config.toml
model = "masked image model"
dataset = "retinal OCT scans (Kermany 2017)"
train_examples = 98430
image_size = 32
crop_scale_min = 0.5
horizontal_flip = true
translate = 0.06
method = "mae"
mask_ratio = 0.6
loss = "mse"
encoder_arch = "vit"
encoder_norm = "rmsnorm"
encoder_norm_position = "pre"
encoder_activation = "gelu"
encoder_mlp_ratio = 3
encoder_head_dim = 64
encoder_fused_qkv = true
encoder_bias = "none"
encoder_qk_norm = true
encoder_parallel_block = false
encoder_inner_norm = true
encoder_patch_size = [4, 4]
encoder_layers = 6
encoder_width = 128
encoder_positions = "sincos"
decoder_width = 192
norm_pix_loss = false
decoder_layers = 6
init = "kaiming_normal"
residual_init = "none"
optimizer = "muon"
muon_scale = "spectral"
learning_rate = 0.015
momentum = 0.85
nesterov = true
orthogonalizer = "newton_schulz_5"
adamw_lr_other_params = 0.001
max_grad_norm = 5.0
max_steps = 9600
batch_size = 512
epochs = 49.9
lr_schedule = "wsd"
decay_fraction = 0.2
final_lr_fraction = 0
warmup_steps = 960
weight_decay = 0.05
adamw_weight_decay_other_params = 0
Rows from block 0 of the decoder of a small masked image model, named by matrix and row number. Rows with one number belong to one neuron. Each number is 500 + 25 x the weight over its row's rms, rounded and kept within 0 to 999. All counts start at 0. Numbers have three digits each.
After each neuron's rows are labels from the 100 images, of 14848, where the neuron reaches its highest value: "patch colour" is the nearest of a few named colours to the mean colour under the peak. Only what is clearly more common there than usual is listed. The data: retinal OCT scans (Kermany 2017). In brackets: how many of the 100, against the usual share in percent.
# fc1: MLP up (decoder.0.mlp.fc1.weight, 576x192), inputs 0-95
# fc2: MLP down (decoder.0.mlp.fc2.weight, 192x576, transposed), outputs 0-95

fc1.533:504506529509494456514498476510502547455490520518461459535497517515519511447496507521505520456474524517465493478531479499507519510478537531544520485515514506489479496502518491464484501447491492461481546510502489517466502538472513526479509513431502515489452574468502521487521520497500487495
fc2.533:522501504495532522494496493495541520521506488499479510492512532559501503519488555476438503508495500542504463503517489524532496468495490517481495487476528495499527510540436491477453502507530527499436523521490488495479543482545485496475506493473532460479498487532476524481507495478499508497
patch colour: grey (70 vs 24.9)

fc1.122:488509493485509455504512461509471513543471515485497512457543489503492513555511505517530497478505516469490511541482467537525526486548464542493494508498512527489468507493476500522501491466460477489480461514498523488540533537525520471511536447501482491508487513530504503467499495523468539515
fc2.122:498483548487462505504498522460492500495499478520506549511471476500516497467487515463509507510487498537504509490517465484502501518498530512536519541526508478548484494474541486490499524525555579512484501499502501494480481479463506488479479489487530504499523505503483515515516488474537486522
patch colour: white (100 vs 2.3)

fc1.481:492514523487500469534539469494497504483503528494501517479433525496522502484510535453523506476475535513517532513501520477525506566511465521482450523526465494503523471475527514529554473519583512474451506529511509496517531502512479460487523468502441505500479450473491503505499508511492481478
fc2.481:505517477473506518529498496460512503484463486489523512506451530529480460496486498540529490540479566554507496489502476487523516511519522503460516474508482495559461503476532493476507506552552543520493509485467520512447544453500511500541528495500522495500463492475466506501469505493510500498
patch colour: white (91 vs 2.3)

fc1.361:495486521504495527466505501482473486506484519533501549466537519531490483500466467466454511485475511520481497528496505509525539503446525499478489511531520494524461503531450456538486482486480476483536533525532498498520519490484475475473519471452542487480501492497478510485473461524498517480
fc2.361:465512495504475485499466477516509490510495478495505477525471473465556494549537527550554482561506483511537471511490494486483483538551461516537496489465480488493509447459490534502503528495517541502447465467502511528488479485544517496518479524495507464490497517501525490533510505465479524497
patch colour: white (87 vs 2.3)

fc1.32:492522535498487532501497495460488484517536519520483510497491459527458500473437495502476497517530482476515513522474469485467517485438469458514503556532515486503498441449474529522480502495487529458478521499520458486493514532503518459492536516461448465477535468511475455490545466505526524469
fc2.32:510515528499487524524495459524477495483471481478483509515498459503465472500479479551500482482512497486525476487504517536461527505499503478508492558480498507526468444506487540476486536499523507505492547522540503470524457514499528440486512538460446526505514455504493499498501470484499468477
patch colour: white (100 vs 2.3)

fc1.513:510507483514478496499481503514504527519534505475457480527490520517504474501498513498529500479524494437480515482502522549524547481457541501512481501503546502479480524463531517502530494482473475525510473494538489491519500485496482518523520506564459504489486504508507495530456526422551466530
fc2.513:502519499496513566518535476498492501498524519507478494513541511521515460488485459488499468484494486494505493474499487501456524491506498467470549488490528511486492476487511470467464515482492487490477504486544456517441530426502489478498457530504509484468509473513501451500455530499474489508
patch colour: white (34 vs 2.3)

fc1.463:495471478456503523522488469516490488498507523500514498504497473507477489487506488480496514508487493483551502459501454488544556493508534523505489477530543487536497489502556497514519547497513490468514529508532504520513523536498522495472542480466497504519517533514510503501478458487482514478
fc2.463:480517532516471462484493527473516516497536504476478516498533503472496464481510491502501486487479519505495474547478505528512482535452488512517502563493520521487493476479432457486532489531464558523477492452497518502483494494511542453522491512493536531450484464443502484495511502497507471543
patch colour: white (100 vs 2.3)

fc1.469:515498496503490465462474481472504490494537475504489476565477480471501518496518517525491452500474506567513495490447499521494524487496511522464472526466507486518497491466497484495539503492512535500492443491500482530450557446522487483501504478520514466504497502545490493479486474545540510502
fc2.469:510501487477527482528462459470513504485485524465509509500519540524451468513521457494532550512518472534481475532470514478491515516540519521493509537503500516539539506495536516520471470483494486504506511516531503525506448510493504509519453495500502501499497542499479515543474475441463491495
patch colour: white (100 vs 2.3)

fc1.15:500463480490446514491501478535479527519496526472468539506488495486517506451455477478541532500467522507480518497511508455531481485497520476475484504530524472504492486473542508514532511499544467460533496493479537496502511473496525467494517504541532477520517475479562472525524488523553513477
fc2.15:475497526513541478496492506449529479447523551543543481482516522529482504519509509521478518457531474484482483515495467499518538520485499511532492542512518559518506457528468512483497520482502524493517482499512521515497485527485496540539494542448471504498524517532486528512541463496469481509
patch colour: white (100 vs 2.3)

fc1.358:525471509503512492502464475507481535499497464517500463530499488491466519514555516511511472494513484480400490469532495557513538476462488543520512505507505507472482466475514487469500541513474502518535505488523492491498457495486481499492550494557489472546475500513469504537470498500493475516
fc2.358:484544505481509498496473477511543493486485502497482532529506549503486455533505501490460507504472508502539515504454484537474486467505542521514540510472507492541521484465452471499456481513502467480482529501488514532451494498523482483489444529532501475487491510508521443504458499506497499510
patch colour: white (38 vs 2.3)

fc1.286:458500507527512487497498489448504464480542494508541474497473471499473567518512459525542498519502527526520534461553508551503529508501533474502519530530511480543519491490483492487504499509532491464519539494553489496517493507533506484486525491483501516499509438486502482454468451485497470528
fc2.286:473497461529506485523506477469502489490484518461477545488479518551469523480471504522540511504523501509474466464514459516531510478531478533543516526473571496451529487481468462557499480495465534487466547499472515489467544519467512506515495522484500470478473516483527520493490529480506520510
patch colour: white (95 vs 2.3)

fc1.332:487504528512474458493532516513490519508540497480542560495488497494531538548497500491539478486476518490535489544469501477500527537541486552463484523485492541510477470526503534484541543539509510484472492505475492503460501480476513497513473478519469505509486526473508511480509518521517490525
fc2.332:502502470528527451508550487492518528481510493492503475491456521507518455539519495503554492541488509525441447514521541472526502550580519505520503527517488470511497514478536480519501503503550484467519491515486527495512503458490487460458536495550478503500479495489513485498484523513523518531
patch colour: white (99 vs 2.3)

fc1.16:477489498485515452503528488492474479499468506513478529505531517473511537487565514467517461480503525501486476517511451532552526478518472519490492487545532491506492486508548489509511502501502484486519497493503534534489524526512472454447490476487465530545503531505488497520530539454490482505
fc2.16:514478506478492461522533506444507548516532509472536509525470468546492485493488497488472523494491503511487521508495508515473496527491499481497498531521488535519491454469467498496509546537514551516480512490522480468455513441498515471540492519486522513498540499521506485477487502541499488567
patch colour: white (100 vs 2.3)

fc1.79:477512472496500494507460499534465505527499519470516517512557461541532498506469487483508581504495501468465516532500478490515496524494512505473523501515494492476514449474511480488519502535459537454489519497520491482477559515496528503485499540494511486466483503480467499510473467497470545498
fc2.79:542486523511492470478512504481497483532493514507487502451463492492482473437495501500465496518495471581508511498465468543511500502483547484535469531482500474516387470487500501492490490541520505499469513523482532494504452501500537454529510512513513513488501503532493494502538517508496500517
patch colour: white (81 vs 2.3)

fc1.324:532461542526500491512492508484495535506500472488495484505489505498496518491501498486530479466496530472525480554496502468544503462508511495536489499535496499446482509503511491501531487505477487490499465521523542493503513486486482506469475475458508489479514488527491474508477497549555471501
fc2.324:427547479477522494502530533471459484480488515508482493524529515439480491520501520507502502536510487529495530499526491511516481520497503513493493491423545505462483473487483536520497489525535502514493514508534509497491481536471494427527498469502535476490509491489513504524460488449469528473
patch colour: white (98 vs 2.3)

fc1.529:493474494496555480503510512515516507474481521492494524501478492480506509476538493472511482472517480502476494483471543477509477510522474459431461480493543485525492489484508483464523531517526522474505486510484512516534489502521472461489503501523478492452472520548480533498504526489505526552
fc2.529:515516506501489474551560530482500537456524521486467504489490542509471519510492525555549503492489518479481466497507477525534473516483526499525468523502460509512521510537525482530513513472529489496536496515517497472465507487474515510524516501495501473510513494497485513493480503503500490438
patch colour: white (89 vs 2.3)

fc1.447:498497497520450501490514499503476513504511447488488514529502511504494506472489490440548487510511504476472485511468506473492519508531489490535510506495487469513516515484476463493464499488506556470507467473567484506508530466549508477487484546494496504451479523512470513539528521542525511485
fc2.447:495512505506526507524487530470501503510512558514509476488483496479536502528489496556471477510471488513500501500509497506496460484508474503473508526490525538486474481540467521502527516491500508503476520568478490475489483549461489517514478460517505464531542492527485481473484455474456488531
patch colour: white (53 vs 2.3)

fc1.369:505523491477481483502535516492485524523512533483481509499486523514495501501533482481526550465417491538514522436479497486524493526515510528457433492508503468560439509493535489529549522587503479483482487491441483448500510496481505511484495529513497494511481503497476497487476485526484528525
fc2.369:518449491513477509500513499474468493507518514510505511496458544534476462526542471537522516493460577515485450489518509520547514529540515504535525519497477504529452580528505462497499513462505501532488489527474522479532503499454493493509502519511507477489482478470489494495505533493478517507
patch colour: white (99 vs 2.3)

fc1.235:496492477461470509530486486511487507488487506512510522495508495539533499444492434468503509496517483462527499473471500522549544509483518509482541485517540503532494475487528482523482521523507539483526514542511523518505541501513494503503553484490506460508508513515509529502542452473495530499
fc2.235:520538547499480479512488526479500501484539490520523511533524467500474449472490512512488482478491535507515489517492472494493498527461505497505499521510534536497474481469446498488532477525508536490490499442506490525481480509508542493487415514467479548435503475462497470492488495499487457500
patch colour: white (100 vs 2.3)

fc1.489:494515513496491489479512499515477519483490507513488534541521493502527499554512525476498489454465485532498490526514548499494506513448523481476503495507505518483520514484507477530517532514475487527471450485506561495493488475509484497504457494510480481490546555516499494499482484497551506505
fc2.489:516502473481511478515521506495499456446509487480505455523509491430476529562469508484502499508533456512517537512505511504476500481497460476493473500443509464465498498496491495496434508489479487510525470477454532541544477510513480516510522506494540503488516497489476539487501473511529490509
patch colour: white (61 vs 2.3)

fc1.75:521479517468494521475512501497484488524476480556487483529557481521473528560514529492494469468519513501516500465481526524520504511452517449527474493530506513477519520507476451542509511509459509480486517480506517516509445560546499484512532460449515508529520481500480514508505465500473526480
fc2.75:510537487501548444521514513542507514479486520508485509510484528505499525495516522479538478532558487523438486539504484502506498512531550499486481523500515470476573543494519461521479520494475475480485491486468498510507477488508474463488522451497527470509484532509515506485426559522523536464
patch colour: white (100 vs 2.3)

fc1.495:503506526528469489493508456504509512514492471483493494470482514504504512487497490456471482472473527484495475492507505505534510520546519520545478527501496475487510485496427481498471523441517511460447491468504518491510484536504464504510528483449476513515489500488505440525513447538511531476
fc2.495:503482562490510517474470461469444482539521504516495455462517477499522529485477512503474496486505455513566545438526532495475522502508474490519524499500525523490491487460485485486457521514500529509484490502473488511517513471513498476495519539493494481503513474500506490496514513500567497484
patch colour: white (79 vs 2.3)

fc1.87:502525460517483496494521511540471522508535515488519499532495510488486505486490539463498470476496488446486439506480483472491520558502483460518461510477540523502524490488511505458487501459499509495483486514522539544540446466504473493486515480480462469490502523504496519493525518520505508515
fc2.87:480477522501522502482465511453521453483449510496483494473514483478506509494502465526479509513491484536525518495504519520533493485505502536504528542501487445501465510505484518523522487524483483492502510474469465465480564535503527510528489524517551517474497489480504502497522508485516521482
patch colour: white (100 vs 2.3)

fc1.323:494522499477483518507454511445476491511448538491491497507509451566527520529511503470483483498549457473520497493506489509490497511484512516476511521478511470518439517485533453490455475466517500511494481475515490531545524496507516511491513518520496462525527473473488513520525507472491515470
fc2.323:491485497527516509488520489511507500448470506530485485506483530501508530522559500529473486474492505493503506478479499536473559494540478483518498499511487498518495445487473514480557512519504547537472535526556445522561490445516492513525477530506532503540516465495496558528458485499534507521
patch colour: grey (60 vs 24.9)

fc1.258:479490523492480516530505478526508486532475494523471482468504495523522521499499452479500493465502545488534457513506493524556551505544489524554504500539493505531478484476428507491521479450487546463490486498496545458516491545494448531527544472445473490492493515513546449507497482481493520498
fc2.258:512487479532480514459486477449502481540512504536506496455511515501464493497488525485504497526482467517503546468523537506479525533522536483506509512461480486533465503477448483507467475474492573509477518501478485472512505499469521492505498486484499500509491493491502494508528495524527503534
patch colour: white (66 vs 2.3)

fc1.196:512539533503473475534501497527496529465514512496484511497452487518494469496462501502500500488480482427533530497474523507536548491513491510522496529513485472495502475480470519514484519552495516458468490533522489540489539538488496473537529514449440470495478493491506452474506478504506523444
fc2.196:513539538506474508473469497475468492501505505508503513477486476449521488484512468525499483469532467538498477512481503479488499487502511518522515542475485484510503490450517550490496522532550510534501497464491504485464517488504499454531482488518482543442484477459448494499499493471520461463
patch colour: white (100 vs 2.3)

fc1.191:480495487500485483489504517459507424502509461491503477469503485546472511502487452461474517458439527497470494507494494481497441499485510485450485519483462516515499522500508549478508546450503504514487536472502478465490475469493464456483507472478474518478550502500471504514483461510506456533
fc2.191:476490486450513486543484507455471489535477521497508513509441490518508514509492483508517503513513515518464473513522523554432488507525513519516528503510485516505494431480508511501462512451512471532512527480498497475490455512509493518474530471535472475514510507532476512454503516501522560452
patch colour: white (100 vs 2.3)

fc1.81:490505504492498527505550476485511480544517474459446487473485496452515490523506480483506501498528513487478495456450485502507527502550522514469475520519482501527494499484514511514501523503518456530497475447526504497478492494469508504477506492501481498484515499490518522476478509543513479483
fc2.81:534507480492445473506433515475502478446500486482505502502471517498479514532487538516454518509517502538534504523489491478529514545539483496519500481482496518467495502515496466489481427473498508517503518489490474476535524554538500486489532491515430517515509468535487528480568519517505489485
patch colour: white (90 vs 2.3)

fc1.346:507461505518499494519476474495501515455539495509533522501538522503472530463525524484479481450468542486464501483494522492493491500497537487501554515484492517492498496493494501500530482467473474496510545515520523488534538474469477485458475434472491513513444520492462490513483466546508500504
fc2.346:486502484483509499529494555487452450461470496486483483465477504509513485477487509532513490509503484528503503454502520497493495506513531527523465543441494499485460470478506472459459494444569495478494494536549512503507497511513513501493500579529529496485505532533534491524466518465490503469
patch colour: white (55 vs 2.3)

fc1.160:495546519528519495523535476449472489490494489498475508518525529566521467501522507460486537513485469474533488467537522472488442496487472455469504521504500466529535511529514473521510510491477497492531507475521481528537516492484474460502460468473541526536461510511533474470480525489432493533
fc2.160:485540498508533500477494525521479541475524494542509537521517491471516510487490514515508462490507486505552527566484476502530543488471491509536532440499495560457456469463498516536481466514530525541498564494504485520487524509501568526488480533471475517496466475515503522547526527548491509471
patch colour: grey (59 vs 24.9)

fc1.157:475501527488500498531486504483515487493531528491541528489525538503490521524501494528458486500493458492514488514513505511514521500528491512503520492496494529494511483520514478494514464506476494514518498486486502494477506506492507518487467529496541518517458540513473476524529480502450509481
fc2.157:484481505508559528502497505508504491522470485497486508528471470548514490488489522486530521495489507519499505469510515499496497506497519518504494549483505477456483504505492546497503541476496508502463490498493479478533492491513489489523491481516479437452526488501544498525489501493538485528
patch colour: white (26 vs 2.3)