A small masked image model, trained from scratch: trained on retinal OCT scans (Kermany 2017).
Rows from block 1 of the decoder, named by matrix and row number. Rows with one number belong to one neuron. Each number is 500 + 25 x the weight over its row's rms, rounded and kept within 0 to 999. All counts start at 0. Numbers have three digits each. After the name is the row's rms in percent of the matrix's.
# fc1: MLP up (decoder.1.mlp.fc1.weight, 576x192), inputs 0-95
# fc2: MLP down (decoder.1.mlp.fc2.weight, 192x576, transposed), outputs 0-95
fc1.505 062:514514518540449498469501494525526478482510476520451539487490479554484501526478506484539486517498512446511475467520513500470460478497471491455521509532482504533502506491466478493488544507519499505520524468489501464567535513482445469438513525512521487523527497483465490518479535480502449480
fc2.505 061:534519521469525499501500449491418528483499536485520426539507459489466492524484519539519482500528488497485479543482500513506480488478538484511553497516486515533490492546501456513495489468502507505521519485515525479491495461454479522470498498511481488478479491501488463509506527554476543482
fc1.506 089:528530508527515498483473461480490466486540479490525487509527531492485514493525480488505476515501546508513490484496488477460529522456486498493518538513525497520537510495514524515523524518469539503455531522512504489497527491491537490447502477500474518486552493515513488500545493509546500512
fc2.506 099:474467508523533509513461470486492489465467438481475457537467498513459458557485503518515503497495556489519475477483504537515477521501476501480501593485533482526500515526513481477502539521519490513474491534542527520517454510533504499491504530504464508439485506480530492517477466505533489516
fc1.507 063:530490483494513468472465507528484487485528544501530451488494541504517450466520554503473491466483481502517473513546503523471531493434466507526461522495477486511506536516472452500490546427538503512520548481506498439490488470530502524512535459496487523473481491506506480491473498503510497486
fc2.507 050:436536479494493539507544487472479496516521455499477538505490491499488537512492450480528553522511508493496499509453499492475465515528548474477543484474518514491474475443532520477511452550454504482476479522543499535528495531462477510502490540509482476519522503527492493493506514497510514505
fc1.508 113:513477508517482552519517488544499467520480508539485517507484510525517465478515486504472522540516498533487514537525512512513518483501501467485492527513466520504481501508464492508511520493503498474471471508552520497520501488526540509493525507526502485474527489451486505477479525497492479517
fc2.508 106:460524465460479435484494502488494487475539469500518483469501538452482548525512517503512481490499515525514506503520528491519522516524495497515538454499465499490520496483457561534481485486498532523521525527483525526485505465474488461435507485496499490502487475493497506459513462505481488480
fc1.509 107:508526491466529489506543483512523452500446516470515532491493454511517517506471516506500480507484496517500495431492479530489490519589496471505478513504479518516466506491521549518468497496459461512534542467498515501566483516545536513502496514500486526501515479508509524506547479471520519468
fc2.509 100:484459478488494489486477525505508513477492477487533546526484528497471515489530454509499482508513480484493516513471497438507489498491495504497507469492432503454527512492488448494478487510496515445512459494516493513488520498485501503547523492553523465506476476520458472475497478513497488495
fc1.510 104:494502484506494490497491475501490459510444506520530477481516520499508507577471531469514471508516494503489578471505504477473493490524483490505495491510508466451483510496509485506538522497479554500519464529516504510536516489534509523484467500478472508493513454545526497527493524515498480469
fc2.510 094:518525484499510529535513545460495561521506472479486552483524503487503531460566524499547521539475479487542514538454512505517484502494534481509507532517466476452503485475474553516506543507491533513500504521496511529511540467474486479500529508475530489536484511474502501462486481486513532510
fc1.511 098:463521502467465527486520514506493515535507450508494508489514533504498517516504490495544451497513500485475486466485495501476516490539475473514467497494490525548504503503465530519510530476540503490485461473504487513529488513468491486495540511413486484543554441497495503497486527497515486500
fc2.511 103:449491470526538528484497491477517502495483540470518503453501512493466494528476538464492503484554507489475526510461520564521451503490530544500482505499515487493456528453476502519520458500497520482512512474493485508525501490515494497506451518517495466502523527496467462482526544504492497508
fc1.512 081:493491483462488507499500481503492527444529505536521471539538498561481503532501492492514564466474525515479517488485481515510469488512486490461468523520526500467489463475482446444461494468487487496506460473502473520545506482481493533510484472496481486481532546479507518550464457535486473513
fc2.512 081:490462512500567524497481465444502485492490460477512489521519494553545530499536544496491542474512507480477523560463540492491527514512495452520477437523498458525483506546524520472474512486491485495493515534483502476533528486461496479534522523514511492499442509471470480458518507494522505490
fc1.513 060:496532474502504530506509515529499483477479545529511505528515487516484544477492491468520481545531500525535480478502502501485543503502497472523474528509462493523507521554546522534493518487511518490502473459471520498496492503487549540454466481484513527502465517491471503484533559515515484526
fc2.513 057:516490498478508494505504525496480508508482472514475480511501472484523498482503518532455495468506520506541486499501495512510452494508487498492515477480491534502552544478458499475540511514525468521495467522507559505519529489478499492483518470469503491478520473467509449501462507491482494482
fc1.514 093:513504483502525490505506473517528509476463568518524543483520526513466531468502498482480471472489478530474505507523503506502530493524514502474534494512461494476511507555487496522459482449498528475497528533479526519512495521508503442483484516473536509526498501492472550462487503549480460473
fc2.514 089:495495515522503490477507516484486486512524466505504459496478466478522473566498499487535482520505520505520475473537507515470440454505475493473491507490582527484486500469507545490535484571512488515487480493521471460489523492496503537506510521502473525488474495513541484515505513460473513501
fc1.515 099:459485516505510497473511524502523513504470462484497462551526455514473530492517494514516521470488568456451512506527461463561529513510511528517473495534479519483508479489510481469496498517503473534502495500498503506508522493474513464519485498522498495512521441497489520574490506472492486477
fc2.515 090:457475490491486486475478537550540481490520476508486495489545549510549530518480462475525480495509534477450528544462479526498503524501506480544523536516510493527494499489465490497479521484463491537505564492561483485494531497469498468503487501510502500497492433502470526528504530477545531528
fc1.516 082:483501475502510504494528524500544462483509546520501538489500460492497501528500488488521490553489509534488507483477498512483497480539515522487502486503500521507533435529466496503515476486536521482483454547521521509482487484444467450486483538510468540521496493501488501524548503523482507486
fc2.516 076:522496536499505502462518548494486554493496481465489496510563467468531508488513466497466505508468537525490477506475511493502539504533484497483533519483472472498441530510503529489457524514507470495562522497482488519497517496487516483535512517501495523502515527521548551505488541490531498541
fc1.517 089:502503503508527503529485518500514489477446504526503510519485540460478474481439496499539533501526509512470531495531477499491535511506549497509481509538497491480477516511501459508488485502523478516508490507541505459499491485497478464504502505517480501521484512530534527491472502475523495506
fc2.517 102:497486478489539487457456504486538471510467497499491524493533496501497491544475515527518527512495523476439557468488522518502506487509441553487509496510514501450475583514476523501543515546492459478489502505519540495498535489484492456497499521489472473535523515505469495498509487479476494499
fc1.518 090:475488474480456530480520456514500499491534512444493506479467502469481478551483514507555485502478508550504478519496518497508538543488538505509532494455488500497537494492509506486506483479460471535504500515493481493498536488536484461526514495505517474541513466484521521488530515494505491477
fc2.518 086:501533517464485498523489513465502460518528488492522502475495511492497471499517493474484493491503487502519476481537488483479492457452522486543495472544479485527508460524545481487518509526502514441535482514492481487502514453475506545501534512468473516524512480535506512507478537569455519480
fc1.519 123:485520522514472445541491476533467484479498484503512530450485489494514473518495476485489515516549518490511500483496544531505448478510499523490540501486514490514493472478476477454465485510446530481468486457501496504474502522504509426519514504486499512475474537504451508490499512515528492473
fc2.519 109:454505478520524511465537474504483452509491522448488506498491470488536507474523499529484491513463543457488498528499497473509500474488494511517488521515495512473483552477505554494487566505492459535474518547448478505548479508491495503469477478502540518517517484510472473500510508502466523525
fc1.520 118:486480463443487520528534517537498427528478539517541466488507504521491490536498489495506531516473480492493509465528470472475462490493501499489486493520464468484492492527539498490513526515530489487523511518504532487529491531493533464467519494527537535506515510511496480483481499498531469539
fc2.520 115:502540491519510501514496480459519548475523467491482503482511496477473496486481519510457487518506524519536451522493528472491527483522480512491519529511486538511474507474446480517506479501489505483474506510465493521482470464514491510504534503501513502467533538479495481523527480525484505471
fc1.521 064:509490482479472522481517498516481513509488501509479481514486477475516486485523472509462525493512488472418500498489499516480520564484499505520490502500527477506468507483524515482507517458504507485486482509503502499505485473500507498554515492482492501509493480507494504564470492482506459461
fc2.521 071:503507464485483475482511540548514504444532502487470467492521533495540429464471486487517491519519457543561508520463528576521485537499508452481489518489479507500505461509439483511519518530500515477545503515464494544484509494486476488474509509480504527505504469487507513504513472499541533486
fc1.522 074:524479496480550490517497535482518503514500484536498480536503531467524510468480514463520523481478481497488537495504473489519512493536520478515471538494483474515480556515528501508515512506514477485441527446539481453514480495522478438507495497494493533520488450456477486498565503480477534516
fc2.522 078:489506486515508504484537495521518507508515462481525495544491487505492494470519462517569492491506474528481513532459472491443495518492512504475515474493510537505499493470484503515454475525490515495518520548502520505504467458476495475486461511481509486500518484523526506493492536515504488508
fc1.523 111:471541473483485533483513479463473491544438497496479533473475491498502499498537465473527465496499493500487496489491526496493527499535516497516464496521459472512453571497515465511502473460531521455464530452492511490457516439504477458485492480483509517513532503517476466510556493508503503526
fc2.523 120:511497482472476490513529449451507471535521469481522497501469516517502462531534502519497495547526503481508538523537542509502456484464490530505503510477489521469481517485491528496477476514508465542506536512528480561512494512495479499458454499455529489488524476503467487495504547539466460501
fc1.524 097:499499508447554493492496529499495546503553488480513511506473490458520506476478544498506504505539515527512457497485524499479509503488483484491522530510479497480511494477503547501495509480486514552506502484480526467463491505488499451470470509515488465478482495487480521486545510525514499507
fc2.524 110:524507525517481509526492463524491498517503440566481445481503503489497459519507494491482525464478491456453501480550504506474503518495525504485503505514517474506466482484498455507505515541513480481503513487510509513464501509511498544526465506497487563540528525513478491512495498503474510502
fc1.525 039:493525525531481513441498495494480517513510487478478551544533489510502479512517493522486490524506530482484525528529511462467461464490536507491499558468505517494505528479445473486498478483500514560509503509512483463499522477471471569518527501470489472518481489497507521486519500519531486484
fc2.525 034:472453498463530471542481506499527510490529503562500457484492504501516525506483490487529508513525483497500461498492466493488575536486490487543524475569507485531482486506528510492487520488512464462487504498511513511517487459530543463482458500520511483480531496528475459471485505481492524513
fc1.526 119:494461549489511518478492540501498573484524532495489508522490523493501448482536483491478546529506476532504502444496464534520447512500484541452525515509542492505490546490479481544480486507480500532471508479481485481487470507509447513517480537518506527502481470495509501511485512455485520539
fc2.526 108:500555508526486551491493526445502482505502454504508511514497445490499568490513464499559499491463521480488509499536500480509508462478516519531483484506440526464539489544501540478502526499510475479505457527484469482509500513501531491504469494505533511514510524457495495493549486468521530503
fc1.527 090:504505501460510461483495471496491497509495527475464458548472537497530534493509499469500452466514512493501510475497489500535494506472507536487487501463499529491498517467470514492509469529488527498487476532470508469496490488497449500503509508489490564489527488498482503465465523520487435493
fc2.527 087:515470496501449518517532474493534519517478463499511480499481499513499479530451492483522559527494470449465468492501461519521522504509499493485513506495505505529500491513526452518514484521562508532479504485549493502544502531471528467530498523508517543540505540463493505510522468477482487504
fc1.528 060:492508486490509478536430502515451517493500491497498490517459483480499509485540532492486538516507491515476508492540462490502503505479487506446515523476515465517484491496548485457502537468437533490441519485501502497524497466555529494470521480484520491527471455471548475504487501451507504499
fc2.528 058:482506493502491503492513486475546507526486538511498527471483491531496503535521472488547494511502523495550496498485536486532474468489484451454457528528465516467531520498485503550504482504536481517461492493493517487490521550418495514517475507555498513503495549487489460411495491495487485483
fc1.529 146:506483514515535502468468498520473512501545498515492499516481517504464465517481515510528481517526507502489510502469489530504516490557493503488521486523503439517521501454484490500491496484516515483482510483524510533500502493508516499495485518519496498475526528515485538512507485528528473489
fc2.529 160:496526517453489502532511511524479471469492473494501518490514491486488518496490495516511474499503502490507502486490476491495480504477474498513475533460520506472501472527522478506531508486515511516485485508502474490521499496492446506492512436482504524539503459513500446502512540468483537519
fc1.530 110:525485493480473518482525508511502513539499523527478492476518456496500499502479462514490520502529496548498462493495475456480531538529522490495514515472531468427465505517457436502500475493507533511496476481517473452506469516487521547484491472505510519461534499536480504500440491492510491460
fc2.530 117:494538467564512512465470489487489484491526460502482502486490533490499484474488503502525487429512512509507465516484528489476498473507541496496489532477469510500520499506539497449503465501494509509548525530520518502502528485533472520495526482505509452521448486498512468532493516568494516489
fc1.531 105:491471522507480526509465526505553491476498543524495470510458486501490529512478533476520523530453515516498506489467473499504498509535523520504493503492508513479503432533488490486524497491504498491456514483481528519513510468475461495492530496455527479474526473549478461537513505485511502513
fc2.531 111:490524481496515520465540445494486501581476472518511481450545509484508531510485482508473511479490513497490491515518511508467488510506482492512506491527492497531472507506495463515463503501499476506552485536488505506468484465480509454481503500485487534499480509480461528510485472467500462505
fc1.532 110:514500512520544474455506503447498506499515505539505499506533466485516523503503525507521483445469478503469462533468507516515530452484502487498501519560471532492486453521466479452496514475481511528530492501524499518525483501484489478513493485505492481469494548509482554498522481514471460560
fc2.532 107:492526514482462544511468489546535524508480485481490504487501487520528497516495486515500491542533509487519525445524538459501484530497483509488481478453464457517498489488511541538514492519519478465495513520467511490459520504490545542515476526512501508508521461513520456519499463497514533475
fc1.533 084:463524509516488477522492493506501472482545560519504479492463506510506495491485514481544533498517503507503467494490474484501456465492496510482506501498486488521469514530455506531484535493431488467509499471497456515454469513490495488490505445478504528496486435513487492535528554475442477484
fc2.533 083:489528510469534502499465502467481479519482483516535456476488512482476525495463489502546484524475528521496492474517485523433473500512474536507514524493480512457483549509520528490471503553519482486487469501481542476507464533532488498511496510499496501497498546519529464478476487489443522486
fc1.534 091:516506499526477437506491521511504510529547483502492553497500522511501463513503452493533493482511486501473500497470507519443485475474510500472515509519499484515508520513541557495495517456522518457495500497478509512506508521509492505481534514480477527528552468524498510545509484507521498507
fc2.534 084:456544473483515547478538510464535450474491536512476494542492458494491551459505525507497538483484522498514503487518470510548482516508499518531449506516502527466511511514473503480528468518458476527507457483491507513471507464481467500487461518521508515516446539425513472477505558511475519501
fc1.535 097:482459534524551529468483525473498503458498523493492510510497487512472509479477455468502502471472512482521485477455500528508523544490503499487480500484539465525539482508481499489507500511560518533502517532496507510507533487493495462531484509533513515501500498451485508488518490464484510497
fc2.535 099:463536513493481490505485509488503523510506511500520522505503507489466527503482502505517525473501507485499512482461544491538517514498545497534493514461516505462469491529493481526482511522497514465522466508507514530512483531476533509478474496447486523439492505479446475500465470482499538483
fc1.536 071:498489501475505470497462525502543507508528494475520530512510483536519524496494493502503571492536514501479540472531496515510493533463520510512500504479510465507511454514484520466479491457516536514532512488488449475451518487523500491510527519550502527516469538527464481495518547487465474504
fc2.536 075:487513480473518506482544556525524518503527494505460480520511528465473496522463510490495462515460476491507456495490499569511512501461518510483564515503525522513492492505441504550505469561477487511548483493520505512516484489543508476540461518529496463499479520464480521536477520566499515508
fc1.537 107:489477495483550467488472525533486532527536492456456517534499507469487498523540497507516501507526535479509502463541509530480517559508475503491517544462464501493530527497484505487498538479539517480500503502569509472504511489507515535490488511496525535503469502497523484518494549488490465479
fc2.537 101:521486522553460539557501515515478495489468485521508502508491512507484512491453539535473507487515492508479475481473456466479494526473511499501490454523552509510510515481497517522542479534504472493517520483497502477442512489508462493524519460462491505512459497486482528508526435541504546476